Rows from block 3 of a small audio embedding model, named by matrix and row number. Each number is 128 + 24 x the weight over its row's rms, rounded and kept within 0 to 255. All counts start at 0. Numbers have three digits each. After the name is the row's rms in percent of the matrix's.
After each channel's rows are labels from the 100 clips, of 14976, where the channel reaches its highest value: "strongest on" is what is common among them; "loudest" is the band of the loudest frequency at the time of the peak. Only what is clearly more common there than usual is listed. The data: acted Russian speech (Dusha).
# conv: width-5 conv, stride 2 (model.blocks.3.conv.weight, 128x128x5, each kernel summed), inputs 0-127

conv.51 100:141132112163130147127136119154100140109133133131161157132163145158152130121186140138130100132145104138200140056131091143154160139130123107134106128161091171153160157119116139129150112085178146177123120102127161102128154147148136140127155132114119125160130171110121135115133139138110131155142119151144094117141133089183148118085109113143092138109131122125173156101109103104110168128131
strongest on: emotion: angry
loudest: 500 to 1000 Hz

conv.126 111:151118152138144153100120113102144126109089115158153118144097102144136141175114095120126128094107151087097098084089141131135122097133111091162115162118102137123120146145137095110106130114105113157135114131108137104093150107108153072111165128109134153092110131091132093128182172148117102122105134147099120122136151084119149109097149121194101148143135141153114095101127149153091125148092
strongest on: emotion: positive
loudest: 250 to 500 Hz

conv.43 088:086161135140106141117177098182101160125118118131149115082156161139154137098140136126172131122142115128126131145119127122121107160133147145144173130133120154140114184160126160123169169115134098122117144165171139142112087134161124107139128125147109174109166132154139138128160116129120103122124149168153118122152131170120155129151169143167109135130129174109099143124144114109181188112156
strongest on: emotion: angry; emotion: positive
loudest: 500 to 1000 Hz

conv.83 099:123102121116126109117114142118142112170061096148172093138167130172118186140111093145137117101174149108125104124116148135127117137124139105083102105084121100087140108144099095141092176136150113124128149098149131133079129171125125128134117145141138182130122111156156179152090139121136137103147127119138123092131112109123117112134118088088129093107078095133127105129149108137117143123134
strongest on: emotion: angry
loudest: 4000 to 8000 Hz

conv.24 078:129115087147140136142104087122127088138114100130140140121104179093151156129119110131170115179147165098120119134112137167120159121142170100118142113120164153165164177106138133134131126151162149144123139135141178136160138112098137066183089152167111113144089138148110133139111122114163174124126133082137133160112155158131100142096122147108136138122113119123138157163126146137112167132149
strongest on: emotion: angry
loudest: 500 to 1000 Hz

conv.32 091:164109114095108146105133131101126098129146154139124175131168087103139100154108127112134200126082105108108156103143155100123153130124097150120162117109181132135110160111171135096135115153100132083153142159135156131151178131149087102150152136120146125128153148134138104107126160113130139093148125102122132122106119106133160107160131118142094116113133123132069151121104183176111139137125
strongest on: emotion: positive
loudest: 4000 to 8000 Hz

conv.10 113:105135138089125105099121150093160126101121105101128136172128128177155096116201129158136125114089130099110146118093146107122093149117147100128119084177153092089104132154149130125132128111121084125088099118099132125094098108115130111100136106114108087139123153157111132096162131136083116123105122176096138146115094118117131092134095131127111133153105113142083131104110104173123153131132
strongest on: emotion: angry
loudest: 500 to 1000 Hz

conv.40 101:133100107147118145150073143164157117104109101128124127135136090130188122100111126122134149121119113124076118118159105112141139120117109141113148098121135102083125121122169162112136152119098113124107118111093115106144134150119076170107137127118112116108071141111158108099110086097073132085103111142088153171100135102162144090154131128125106109093116127172121091116117150137109120088130
strongest on: emotion: angry; emotion: positive
loudest: 250 to 500 Hz; 500 to 1000 Hz

conv.110 109:147153166138105164128163128142097185165190169172129137082127170115134097113115122114124142108114094137148127115108154147136110086156126128137159110120163105112100115130150137190139165137116108160159122138169119132161112126148114130165171168141083113150128121097136139161120104144131146120127119125094137141111153128112113135128123176151097119129154134125136155116161105162138105131172
strongest on: emotion: positive
loudest: 500 to 1000 Hz

conv.50 090:136138134170124128135165103149159221105122169118097098124169180155126140115145150115115115157116125139089164134112106120164151150091125100166169125129128121126157168123147111126128155087139163099135127120091141114137129150152149152109186189119144135137148193115137134118124126124128122136103161122134149099167140131126135127112112127140133111133150154125136122083133126144121144123170
strongest on: emotion: angry; emotion: positive
loudest: 500 to 1000 Hz

conv.12 091:124122140137107152126137113163106142115149095089115158150204152171155103142130157170136132110135124131126124132133128122151092161135116132112139113151148150111121082113113163120132093119180134100133116117131085120173159141138083134153147113156133098136134149142078137114133068109128138104198114129143109169088146108130142144125136116140120106159156121097103132177116103118166108130128
strongest on: emotion: positive; emotion: angry
loudest: 500 to 1000 Hz

conv.59 100:135173140150139101137095085168123142159094154148128056111115146138130172112163150118154109135144115136102116120168117159138115178145117103113112128139137146140148121104150142197138121129115121122123148083100122133127144120132142142109126160133100113109150101150112155116122155141140145113107178123115156144094110149134116155152075131140137089100132123160140107182168116100109110149178
strongest on: emotion: angry
loudest: 500 to 1000 Hz

conv.68 120:121134103163146132127096094110097106105154159138146136070144111107166125110136168134109151143122119169121123110146110099106126139131147141089127095134153102152149152124122102102124142083111147129134110138173170106104124125148138106133138143119178123172122158140142149142108118077132079115161098126163153092079140117119143101137157154107093143071102115177098103129106126143162120133138
strongest on: emotion: positive
loudest: 500 to 1000 Hz

conv.65 084:130084156069149142136110158141120144125128096118153119126148134119138118113146138152119130128099083128078108113093121152112127096165129133083148133118130129184130124141168117166141147135134118127048131122139174111111118109118172112119139150125156097126129124094112074128112089111125128113123164133141130080111148105150127142127155150104090135105147102138179141085118163129110085116153
strongest on: emotion: positive
loudest: 500 to 1000 Hz

conv.8 109:103117112084143133141112173128111125122140107126130146122177114118082087137177120136129135142121124176105112145157174072097102115136130157111136117160102082095089117163120072147096121081143144121136116108152187121123113132157145104123138168095134161169103113143117086147092124122097090128162091120136155116127113145114123139117132146090125137101123132119112131121128111126111100104098
strongest on: emotion: angry
loudest: 500 to 1000 Hz

conv.4 100:132152106150160138127127130125123168147063123119141129119138081163125125110124115129153168135112115145089139119129079097118127101122128129163204111175137082112141154139156150112099094097106125110163149133156091123151130151127119126152110083129130102100147146168120112145117121125104115116114097144122110082111109103086149113162143122152132145112135137146102145169150167161120174123089
strongest on: emotion: positive
loudest: 250 to 500 Hz; 500 to 1000 Hz

conv.125 105:119077134124136128104120112141126153129111081164147187133126127150131096094142095112110184151112183109182149110134094112133127096152130148125153133153107121175088151138131138120121124106177134142147115169137150128137124131145107162096151112116161111140104095127147119124126121143145160151128109176154096168119114126093139134171102130116145122170147139115160118126133174126111128074157
strongest on: emotion: angry
loudest: 500 to 1000 Hz

conv.93 116:101104150124134117103164097147111172134125136134125111153156153153113113145137114114146191111063128121088117107179125095109089056104100121113175125125137105150128106133134118127121151118095158127113147150152119153149145134133114157124158105129126151113123158111131130191091161142121134110129134135105126125095102137153115142107106100135098149095184138119120102162100141143122102138178
strongest on: emotion: positive
loudest: 250 to 500 Hz; 500 to 1000 Hz

conv.95 089:121111159134098139161169128124120142131124151136139130127129147077127131103143139077148163138107087143162145188132140140100114125106176168129161131131176148109123120146167122141182171133124130133100142132124114116157127073127120151091140162086124162182126133139117152137112161131125124140107111127106154170149160136092146155157109174131107131141161108158142126157113146144148106118168
strongest on: emotion: angry; emotion: positive
loudest: 500 to 1000 Hz

conv.54 093:082142138121111160131134108115105153167137099093153115134097099092145159143092103135124139108117111122117126191143126149094091118114146117084163135145106125123101160156094061110095129124140134096158177110111143194139142088095125114154149142118175123152159133163146122100117141150110089132105130118097148134117146144111146136124163117125145135125148139153095102111121140129130125157083
strongest on: emotion: positive
loudest: 500 to 1000 Hz

conv.117 098:126141129136150097129120109086133126144213127138161142079116131097122126127138152117126116122138152107090149078130145140109091116180122135124157134151162160141143130135144144099145168194110095150101126143158153112164184130128122112166121143185108154124108126133143146154141121133132129101139136150115132147174155130138124138119158150135107127139181108135098181092101119133144141113118
strongest on: emotion: angry; emotion: positive
loudest: 500 to 1000 Hz

conv.52 102:124132139128119128127172162147136136130072109120122113089099131110099114116106153190123087108118112117095107138147106123149128150135131106133087115083098129127145142149112075181141125150161107132119185152124098125122137103127057087117093128111139102078163112108146141122118125130140131120127189128082091070120113098127109132111104115147113131124138134155104141117120117107117143118145
strongest on: emotion: angry
loudest: 4000 to 8000 Hz; 2000 to 4000 Hz

conv.121 098:168152149109145152128095138121124141093107167153114095126150135172164082133131087090136136130140116094145138116125101141159154101113128134117139131123156134098110109101165160140137193135127116136106122104182098100161164127161114142166183170110117097133106153148157114149136139120141142112111121176095138145153149104122122098180168123110114132132093152119132136120135132141144142097169
strongest on: emotion: positive
loudest: 250 to 500 Hz

conv.86 096:131121144136111144128124123131115139153128145111098177111146178130124130117108101117161119103110139115132153069109123116127138158125114106121103117101138147156130131069143150089083137135117146096144159143125143079127114125107116083090130120134070106107125161120118087099161139131075167122115127098091119151109133123130103126152146119168120105133085150107111182095134112141095156073102
strongest on: emotion: positive
loudest: 250 to 500 Hz; 500 to 1000 Hz

conv.39 102:128114115121129131127139146129139140102096158128097110130121157155138111107151137128151116118119104155181180078121149102140152164118108131157123104133098090105095110133153140106153118096137161151124144101145118060131152113137152074163103152095091107137092127126145110136114117157111136177112069150121128172136152130127136095073134171155109127164089128132137129104118119111111144118095
strongest on: emotion: angry
loudest: 500 to 1000 Hz

conv.119 103:139129131125123135126140097101126084107153113155121144178150113159125104084137111151101139146159133141097097118145081134151150134110112101158076152108125148153127144097131114152142129114144114138112071130146107117104116116117112118134131106087072064106162073116157098110106118125087111140117104087129122095087105126130131131158081136116121115120180110123147149120121120177110117115096
strongest on: emotion: angry
loudest: 4000 to 8000 Hz

conv.16 118:168138172083150141129167130113114150129164173167111118096142168096153103130131114133156154093127147094146128138107128143143161093141115096166129131164139101147139076131155124151139173154111125147104127151174107114145150167134126161135175178137119125125102153149105150185129124137144145146125119150104137165124167138142104107138130147115139102114131125111143153118107113167167106111172
strongest on: emotion: positive
loudest: 500 to 1000 Hz; 250 to 500 Hz

conv.104 090:158118169136112191127150101096120154154126082131143115114099129129111102105125125130137091140131128131130140172158111156152133099106147103101110112100097142133078159100168110144144128144157103079154137119114136116095116167137103160131091123153124107176155126106162107138096107126151145144133153108096093138122139175109089130112080148124181155129156120140103153145107131135127138158161
strongest on: emotion: positive; emotion: angry
loudest: 500 to 1000 Hz

conv.82 100:105133139177114112102170114135130092116133161111115126138164113132088175126142123129097079134162147144114126087125101168142169127133121134178087130106135124160094148112139090134120134145186122143098151160112096123118145110115129127111098104099104079150147092145154134094108168124171109128129153086136092099128119105162154140153125161149102114098137133138132086106135119094109130113124
strongest on: emotion: angry
loudest: 4000 to 8000 Hz

conv.62 096:114093150123119123147123102125115108142099072138146103140182128173107149117136143097152065117129150126133118093106122128124146105128113120095104123095159166122125108117154114110131167126126166130145105145116147151103096135106113114121092138154141145141098116103196129146167116128122149133126148078121127148121148154167108142102121123123117109098065126166075112155132144140100173139170
strongest on: emotion: angry
loudest: 500 to 1000 Hz

conv.99 087:138087145118148152133119121153112112148118106142139158143142080096121089183103143130118116121086166095129106171084188157139105144114151112125147097130179093110122086173138160098125129128147133129144133154127156121139162136117145153125120154170152141153145114156166130110088133141132174105098100153129139157148137092104134157090125171139120114085102129110091137134118119117143141130139
strongest on: emotion: angry
loudest: 500 to 1000 Hz

conv.109 096:128102116141149143110099136169096051131143127111128133073084133106150120116105154149119104162125164192143107114124103139144096105116109153119115133111132159121111084126147128135095160134146121135123111157170146129126112134094151105115163120155125095117127110112136142127156119129108133128181131118129130133101125136118108128114104138110146101089188085107130152084109113101114095068091
strongest on: emotion: angry
loudest: 4000 to 8000 Hz

conv.17 105:121086122117133146121134152151126110131198138127128163139146115155153124123120119109134164172120122137173122120154110115100151195153150158129157125113123156126129113143124146135147159123143129154157116150099136108176122106090154108120142140117152090149077128135103109134129098148164109150107087171108144110122151103107084120147136103149129121183132163106130144094109183084152103106115
strongest on: emotion: angry
loudest: 500 to 1000 Hz

conv.2 103:123112159088167104117130137130105144108097064085142132114088120093138138161087121111128122085114103103159157097098124114153133138102109114101114115092104120108108087130119081107091118101130112094115107148171097123110129110127110114125109101092109152087123129150168146129126084135101146106133152119080132093096120100117087150123109102115127131148068091125126133111123115114143154121138
strongest on: emotion: positive; emotion: angry
loudest: 250 to 500 Hz; 500 to 1000 Hz

conv.15 109:101148115107113139120155175135161105154094096126129096151141139120171104129161083154148126131151123125158131146127120124188155140129124161139176137123145119133152153132146143126117136128203118105099160151132108152160144155143114137113102169154110170101154123163125164110143115140158150098133095155175169139151134136150130157102132116134153131157085117114130114196137112129135132160140
strongest on: emotion: angry
loudest: 500 to 1000 Hz

conv.102 112:158111188117110122109100152130133118087141139190186155166123120119155141103121102152136132108130097123125121124145102128131149140164162113106123143112143113130118111118144124110151156074121104145108101107141128091091135139080122128127196105113132133113089144128151078149136067138077103113112102114164148146115125127130173073153134136144122137138114133137147130105119128163138102107109
strongest on: emotion: positive
loudest: 250 to 500 Hz

conv.58 094:121147101104138148118126076122116125124116157096128099143134130140150140137112090072141117117110111091069122198173139139081127128157159120115164120109138106147087171133119109137144115114104156100121125119124092137172137126139135129127083113153151131117093124149134137116116182100145101135123126114129121147095082154143120099157129122125168128086180117140149118132148187112114120149148
strongest on: emotion: positive
loudest: 500 to 1000 Hz

conv.114 086:137080173132147161128136109126169138129100098138110144094109145153134095098105110139121134104112129133126158132119128157177129103115092107098174133160167123106122075115144148134136127120135100138164150154137118167149131156125150136105137107162134084121103138117081080131200132118118125135140147154095107140083152122085135119149134133149100129102158152075135102146167129142105122122099
strongest on: emotion: positive
loudest: 500 to 1000 Hz

conv.103 107:155183155170116162142126112131104139108099201154138118062136184133151102146106101095132127130143154135113130122142129105127147114143150119132151148144119114109132183118127071123130170107165177107117137124153126107094178104139148066153125131125122131113136141170132127151148114132119112125147134111125153125085148124168123099165141133121112115105104132119130158105089130143163130130146
strongest on: emotion: positive
loudest: 250 to 500 Hz