A small audio embedding model, trained from scratch.
Training: muon at rate 0.0062, 2500 steps, batches of 64, held-out accuracy 68%.
Rows from block 2 of a small audio embedding model, named by matrix and row number. Each number is 128 + 32 x the weight over its row's rms, rounded and kept within 0 to 255. All counts start at 0. Numbers have three digits each.
After each channel's rows are labels from the 100 clips, of 14976, where the channel reaches its highest value: "responds to" is what is common among them. Only what is clearly more common there than usual is listed. The data: acted Russian speech (Dusha). In brackets: how many of the 100, against the usual share in percent.
# conv: width-5 conv (model.blocks.2.conv.weight, 128x128x5, each kernel summed), inputs 0-127

conv.90:089208093125121104058147107115086141100113093136128109089076108110116138123136164080115140087048115135086111139116114112140161110093097143119129109180070093058099087092176104127108094152099135133102196124133150100131095095068162150107127140141114072167112118136144083169115126132164138154123146111152046064133098080166076137109156121133156125120148140113196094128133195141118145115060
responds to: emotion: angry (61 vs 18.4)

conv.72:165161139145162146130129096122164157129089193099116098077133145119159123200116117099153119090070147104130112110100141143161137089139124118152110157106032111107216158125141077094169161098171144148166181146153113103140144112070143120118123113112105155175129096102133127102107103117129161126119075177068098176188122106170112151112080087156170175103097169171167139137153198147131152097075
responds to: emotion: positive (46 vs 18.5); emotion: angry (43 vs 18.4)

conv.67:118154088103109107128080093090126162120128140178116137135119070111238159123134134107140099165086133113079072060083160106146168091097042141107098118099088125110159165069182163145126104118159067144115122102111176131078154161128127089078109100132139165148108086095141125097064121124083099188140142115124095132132140136138117105059146157090157124107152166137163093129130144082142138112172
responds to: emotion: angry (49 vs 18.4)

conv.125:145103098147147126109140168071173199086129122123177140159087113108156114116111040186152134159098171136154158143135149188120147145148099182171128108187097181101140142124169089123190143138135110131095159147112169122133135156193152077143162163178109200116168112146122115074139162180145090185088146127090098139097154142096106144160130115129130082124115181153156131085102079153122103098082
responds to: emotion: angry (53 vs 18.4)

conv.29:126077130157105102133097048122134101114116141113108165123159104137136126122089154178171160119127119121134139169098110189099109094120155118066123115128119109124151102185113197171202132111147154120116117122111074067108113115091058118159118157128121097084096119146174145084161080084111088168151186132118132109155128157194179153112164102150096134088163156091133131108198158053157189110160
responds to: emotion: angry (39 vs 18.4); emotion: positive (38 vs 18.5)

conv.33:129116149071136190089121117087104133168103101185155089155107148107131139098107184093089116051119080116138129087150135114134120148149122094157126127110152118162119113137151129097091148099109129070132151088172120200200121119175086208119077076124070119145194130172103154123085154128109159097111109110168080092094163183118092134175153118113116071139095083135141159125122124130086140195116
responds to: emotion: angry (54 vs 18.4)

conv.22:115152153121104107132183096096101128205098107124138128109140167098154077190140182112174103141099115102088080102078177132070082080129093115122147120102162098099139121117142177116135126111149114147163108104136168117106145071123057162156170192120113150102138110110237120096133107177116081193138155134141075147104112108133139141080155131196117126161142121108150064122096181136148148128113
responds to: emotion: angry (54 vs 18.4)

conv.109:131121168144109133107119087067151128190115150093111144130123119094190156133135140132115155133070176126119174168118133136172139103167088142137110128057099091096193100112130117127188081101158085169106124122104149030067119048172100122069102086147114086109156136144130137153142158127109142131122094141104107071109074167128126179095127128126125189097166129064084127079093131149099156136137
responds to: emotion: angry (51 vs 18.4)

conv.76:123040129148168079129127107108173087069073156159129144095178134112117068089133085108106129077097125140180099100114154150098152119195079109091113110125161079135141083131108146132160113123150072151167106143204172176122097100194121156126145119093144150140105105104139158112151047142122089132090160144156164132100083106147125176184186131177155114097100084167105147127148137153121144145107
responds to: emotion: angry (55 vs 18.4)

conv.77:105204101130152174115109130117120119173127173091096107133140146123172113155137166154086162152047100079112141188156117105133090198186193161117126131140095147116165136179191060126181102140169086128147119127146135089116159087138109131128123118160093126161154197098112117104157137092137163184062107127150113128155125128102108168152129066138100109138112173060135122157112184146086117161148
responds to: emotion: positive (40 vs 18.5); emotion: angry (38 vs 18.4)

conv.28:140127175160134124081106138166146117072104186114129157126187102145154121132103076165191173144165143137143134143141119166123097151134148112085136152137147119102119221077092134127069118167133124088109115132120159165114064138131132074126169159132101155215112086141057108123163144168127097173113107069157168118163167125184075122192127146084182123145159160162128133097124157105125078093121
responds to: emotion: angry (45 vs 18.4); emotion: positive (43 vs 18.5)

conv.124:090180149077102085109142166037123130095163071132173114103169196095161111130124124115122144166138158123152165138100093141114115108098103103105153123098124152106114142150151130138186096096122090180104075135112115163089176057138118118133117117092106093116151205120136103159149105148119100197123087161119108136093147172080148066101149104123123148196109124127084099136111059068189100139124
responds to: emotion: positive (42 vs 18.5)

conv.97:159229168091146182107080140122085144109153141110092073103127105096179138106101157107116104138077156118127115169142111123098116128138137169134106156096121181097107104096073114149160139099128173154139125128133134101088146121085184079104150100131147099079092159105106056105075105175132095162163152130144169121174114045121172086122110169168103122187145120141129158066141147078136103073107
responds to: emotion: positive (42 vs 18.5)

conv.98:127084125167111079126160110066122126149126093151153164098127148126145130134166117147118078140110136117142071107181151065160127096117118148144151134115134216082163116155130160120170115137171080103157093077146153146087164081168125146175090196167120103132145015125176090112171151171128157155142164143148135127129143133101136161172136144156181125039133112139163148146132147175122162153076
responds to: emotion: angry (47 vs 18.4)

conv.48:106095082182109137098209144103123066181149132149193132132148107101142108123149089145112112079153076098121122107156132103162086165175060138161140133096124160121115121164126099104154140151172108084082103115091108070159087096176127147117085146158119109127172078114141134139088106084165130153097137152072132153138117101150144101130048127144063072073071067133103138160151114123070125128112
responds to: emotion: angry (46 vs 18.4)

conv.51:061116129102100091110105172165079130095142130127116089080139145146080135160177077070096104146185182113122093121117138121133114104135114109124118135088156105117137184142088079177140186129096150137069107149137068152158133104089149118119139191099086164160167088097117125185103174169153141133113096117137123114117134149124124111157127223167123203109143135199142156170178099103100116096083
responds to: emotion: angry (64 vs 18.4)