python train.py --am_softmax_margin=0.3 --muon_scale="match_rms_adamw" --steps=2500
Rows from block 6, named by matrix and row number. Each number is 128 + 24 x the weight over its row's rms, rounded and kept within 0 to 255. All counts start at 0. After the name is the row's rms in percent of the matrix's.
# weight_hh_l0_reverse: LSTM recurrent weights, backward direction (gates i, f, g, o stacked) (model.rnn.2.rnn.weight_hh_l0_reverse, 768x192), inputs 0-95
weight_hh_l0_reverse.46 094 [116 134 138  77  93 143 143 125 102  98 133 104  74 173 139 150 114 130 133 142  68 120 138 108 145 136 132 143 114 158 151 101 151  95 126 107 148 136 124 110  96 113 118 118 115 103 148  79 140 104  97 132 155 112 184 104 151  94 112 114 145 139 138 134 163 142 149 111 164 122 150 159 107 109  90 115 142 104 121 174  79 106 109 128 137 124 157 131 112 103 142 167 131 134 110 159]
weight_hh_l0_reverse.47 098 [114 106 126 131 138 112 140 159  95 136  92 116 135 113 128 138 130  92 115  55 154 101 117 109 155  98 120 146 136 110 106 188 142 110 129 109 130 146 129 137 150  88 120 108 157 104 135 101 150 151  96 120 101 147 100 124 143 116 124 158 111 149  89 127 142 141 124 114 138 131 122 136 114 151 121 106 146  96  84 124 123 124 154  83 148  94 124 147 129 122 139 103 131 146 142 147]
weight_hh_l0_reverse.48 100 [147 142 112  95 123 134 153 144 132 125 143 115 180  98 115 160 165 188  76 139 133 152 155 108 113 114  98 152 152 134  84 107 131 162 120 100 136 163 113 126 126 127 120 110 174 112 123  99  99 118 160 118 123  98  91 175  83 115 173 125 137 125 117 128  87 114 129 121 115  94  68 131 138 182 127 105 116 141 112 134 105 164 139 126 122 155 145 111 122  97 140 142 159  83 156 140]
weight_hh_l0_reverse.49 093 [142  88  71 141 102 112 124 132 160 140 121 117  93 131  86 134 109 118 156 132 137 114 112 157 173 146 121 106 123 126 158  92 171 123 167  76 119 174 106  81 128 173 157  99 169 144 146 110  87 117 148 128 109 120 180  92 134 148 120  53 116 122 161 154 111  85 137 112 132 100 148 133 159 142 136 145 130 134 125 143  73 117 158 133 144 124 114 110  93 164 141 105 137 122 125 118]
weight_hh_l0_reverse.50 095 [139 106 114 115  90 112 126 159 126  92 131 123 181 136 100 154 142 125 103 134 118 158 164 104  89 119 150 142 124  84 106 118 135 131 147 125 159 103 120 140 117 107 112 152 108 163 149 141 112 155 159 120 136 107  94 116 113 133  89 119 122 159 152 128 120 131  83 110 131 115 125 135 101 119  80  95 144 120 135 136 110 142 136  95 129  89 148 117 163 124 111 128 120  72 134 106]
weight_hh_l0_reverse.51 101 [158 122 133 135 154 139 157 132 143 149 123  90 118 137 153 136 118  97 155 192 134 109  92  96 139 139 119 132 128 146 203  92 113 125  97 161 125 184 152 141 153 102 144 119 167 161 109 127 132 147 100 142 111 172 113 156 136 170 103 105 109 117 148 123  85  84 123 107 122 131  97 134 122 156  81 103 155 131 104 135 118 136  98 122 164  92 136  98 145 111 122 105 130 159 129 102]
weight_hh_l0_reverse.52 106 [ 98 100 136 130 116 149 156 171 154 129 156 108 185  91 118 122 132 116 142 129 129  68 116 168 115 143 101 168 151 152 144 146 105 147 136 110 139 142 131 123 131 124 114 111 109 186 132  80 140 108 128 149  57 151 117 126 130  97 146 105 133 112 112 135 140  86 101 137  58 145  68 112 121 175 137 139 131 135 132 109 151 158 127 141 188 134 157  97 152 135  83 114 117 141  95 118]
weight_hh_l0_reverse.53 089 [120 132 157 136 127 122 129 147 137 159 201 123 106 146  94 131 112 125 106 149 143  77 130 157 155 109 117 121 126 100 139 160 110  78  78 137 145 105 138 154 137 137  93 149  93 113 104 122 111 155  93 163 123 129 111 130 128 145 101 121 111 111 135 141 135  96 131 118 153 121 132 142 137 200 110 108 157 138 136 103 135 129 130 119 125 135  90 107 128 126 144 144 138 155 151 158]
weight_hh_l0_reverse.54 106 [127 110 101 131 135 141 110 113  77 133 111 131 117 133 132 141 149 123 124 162  96 115 157 102 124  91 145 109 116 105  98 160 203 119  98 144 153 143 104 126 159  98 143 126 135 133 154 127 126 125 103 116 130 124 193 112  86 154 144 139 134 119 133 118 130 101 107 131 122 114 128 116 148 124 169 101 120 130 131 106 133 130 143 118 151 122 136 151 130 145 106 157 114 128 149 100]
weight_hh_l0_reverse.55 107 [143 139 115 142 128 121 106 163 117 104  96 160 100 126 142 130  41 111 133 143 125 164 132  75  75  95 102 152 129 178 125 154 164 128 151 172 145 127 107 119 137 120 101 143 111  95  91 166 137 149 144  97 146 106 148 191 107  99 136 143  95 108 127 126 110 148 136  92 146 154 113 133 153 117 126  91 104 130 110 127 104 131 135 158 135 160 134 104 132 138 121  92 140 159 125 136]
weight_hh_l0_reverse.56 112 [144 131 105 136 120 190 119 149 115 167 107 141 157 114  90 134 121 113 135  97 175 152 138 125  72 127 175 131  97 140 135 127 119 129 162 128 147 119 143  87  89 123 136 176 167 113 117 104 134 122  99 118  92 146 121 143  93  55 141 114 116 107 123 143 159 161 102 136 180 122  87 137  96 161 171 129 143 131 114  98 151  77 108 169 173 161 137 140 109 130 120 111 106 134  93 124]
weight_hh_l0_reverse.57 108 [191 143 121 160 104 132 134 190 124 118 137  96 132 133 111 132 110 153 115 156  85 115 106 133 115 133 169 122 124 119 132 104 113 105 123 100 133 117 135 125 104 145 154 120 162  91 125 145 140 144 150 114 120 143 102 127 138 121 150 121 113 129 182 139 124 103 114 119  66 169 133 120 120 126  90 117 140 120 160  83  94 112 116 121 125 137 155 162 104 116 137  85 163  99 151 121]
weight_hh_l0_reverse.58 086 [135 115 113 138 136 110 109 149 140  88 130  75 121 151 121 105 127 117 135 160 108 114 129 160 161 109 136 131 184 131 108 177 106  98 108 151 136 119 138 137 136 120 111 138  96  81 102 116  83 114 174 124 112 170 150 111 151  99  91 100  97 151 126 130 118 155 150 123 163 174 160 125 170 135 176  95 131 138 128 122 119 151 110  97 138 128 163 139 129 147 132 144 140 129 120 132]
weight_hh_l0_reverse.59 103 [ 94 122 125 124 171 153 114 152 153  91 137 116 146 107 141 147 125 158 112 156 126 150 113 127 140 119 136 144 156 142 144 107  95 117 149 156 132 144 111 115 156 130 155 167 157  89 105 148 101 140 163 159 141 145 131 139 157 153 155 136 159 127 124 137 122 140 123 150  85 101 112  90 158 126 116 137 166  93 170 126 151 160 105 113 144 102  67 129 113 120 132 102 125 165 139 125]
weight_hh_l0_reverse.60 103 [150 118 116 154 134 117 145  93 119 115 122 121 123 116 129 129 113  90 112 132 137 138 153 135 171 116 161 112  95 164 105 120 144 170  98 188 123 140 110 134 147  83 138 132 115 115 147 121 117 124 117 130 147 121 122 127 146 151 138 138  97 109  94 106 145 160 167 119 156 115 148 137 101  89 174 121 137 156 128 146 133 120  98 101 141 126 134 128 163 149 174  81  98 134 113  91]
weight_hh_l0_reverse.61 099 [161 100 147 155 131 126  79  95 130 107 107 124 117 158 134 100 127 129 127 112 101 177 125 119 115 130 113 153 119 155 156 133 144 121 137 127 109 116 125 154 134 121 127 123 133 134 167 117 138 162 134 129 113  61 109 106  74 125  89  97 100 155 134 149 157 117  83 132 139 104 129 153  98 134 155 148 132 141  81 121 128 146 157 113  96 133 124 147 113 201  97 107 104 112 115 119]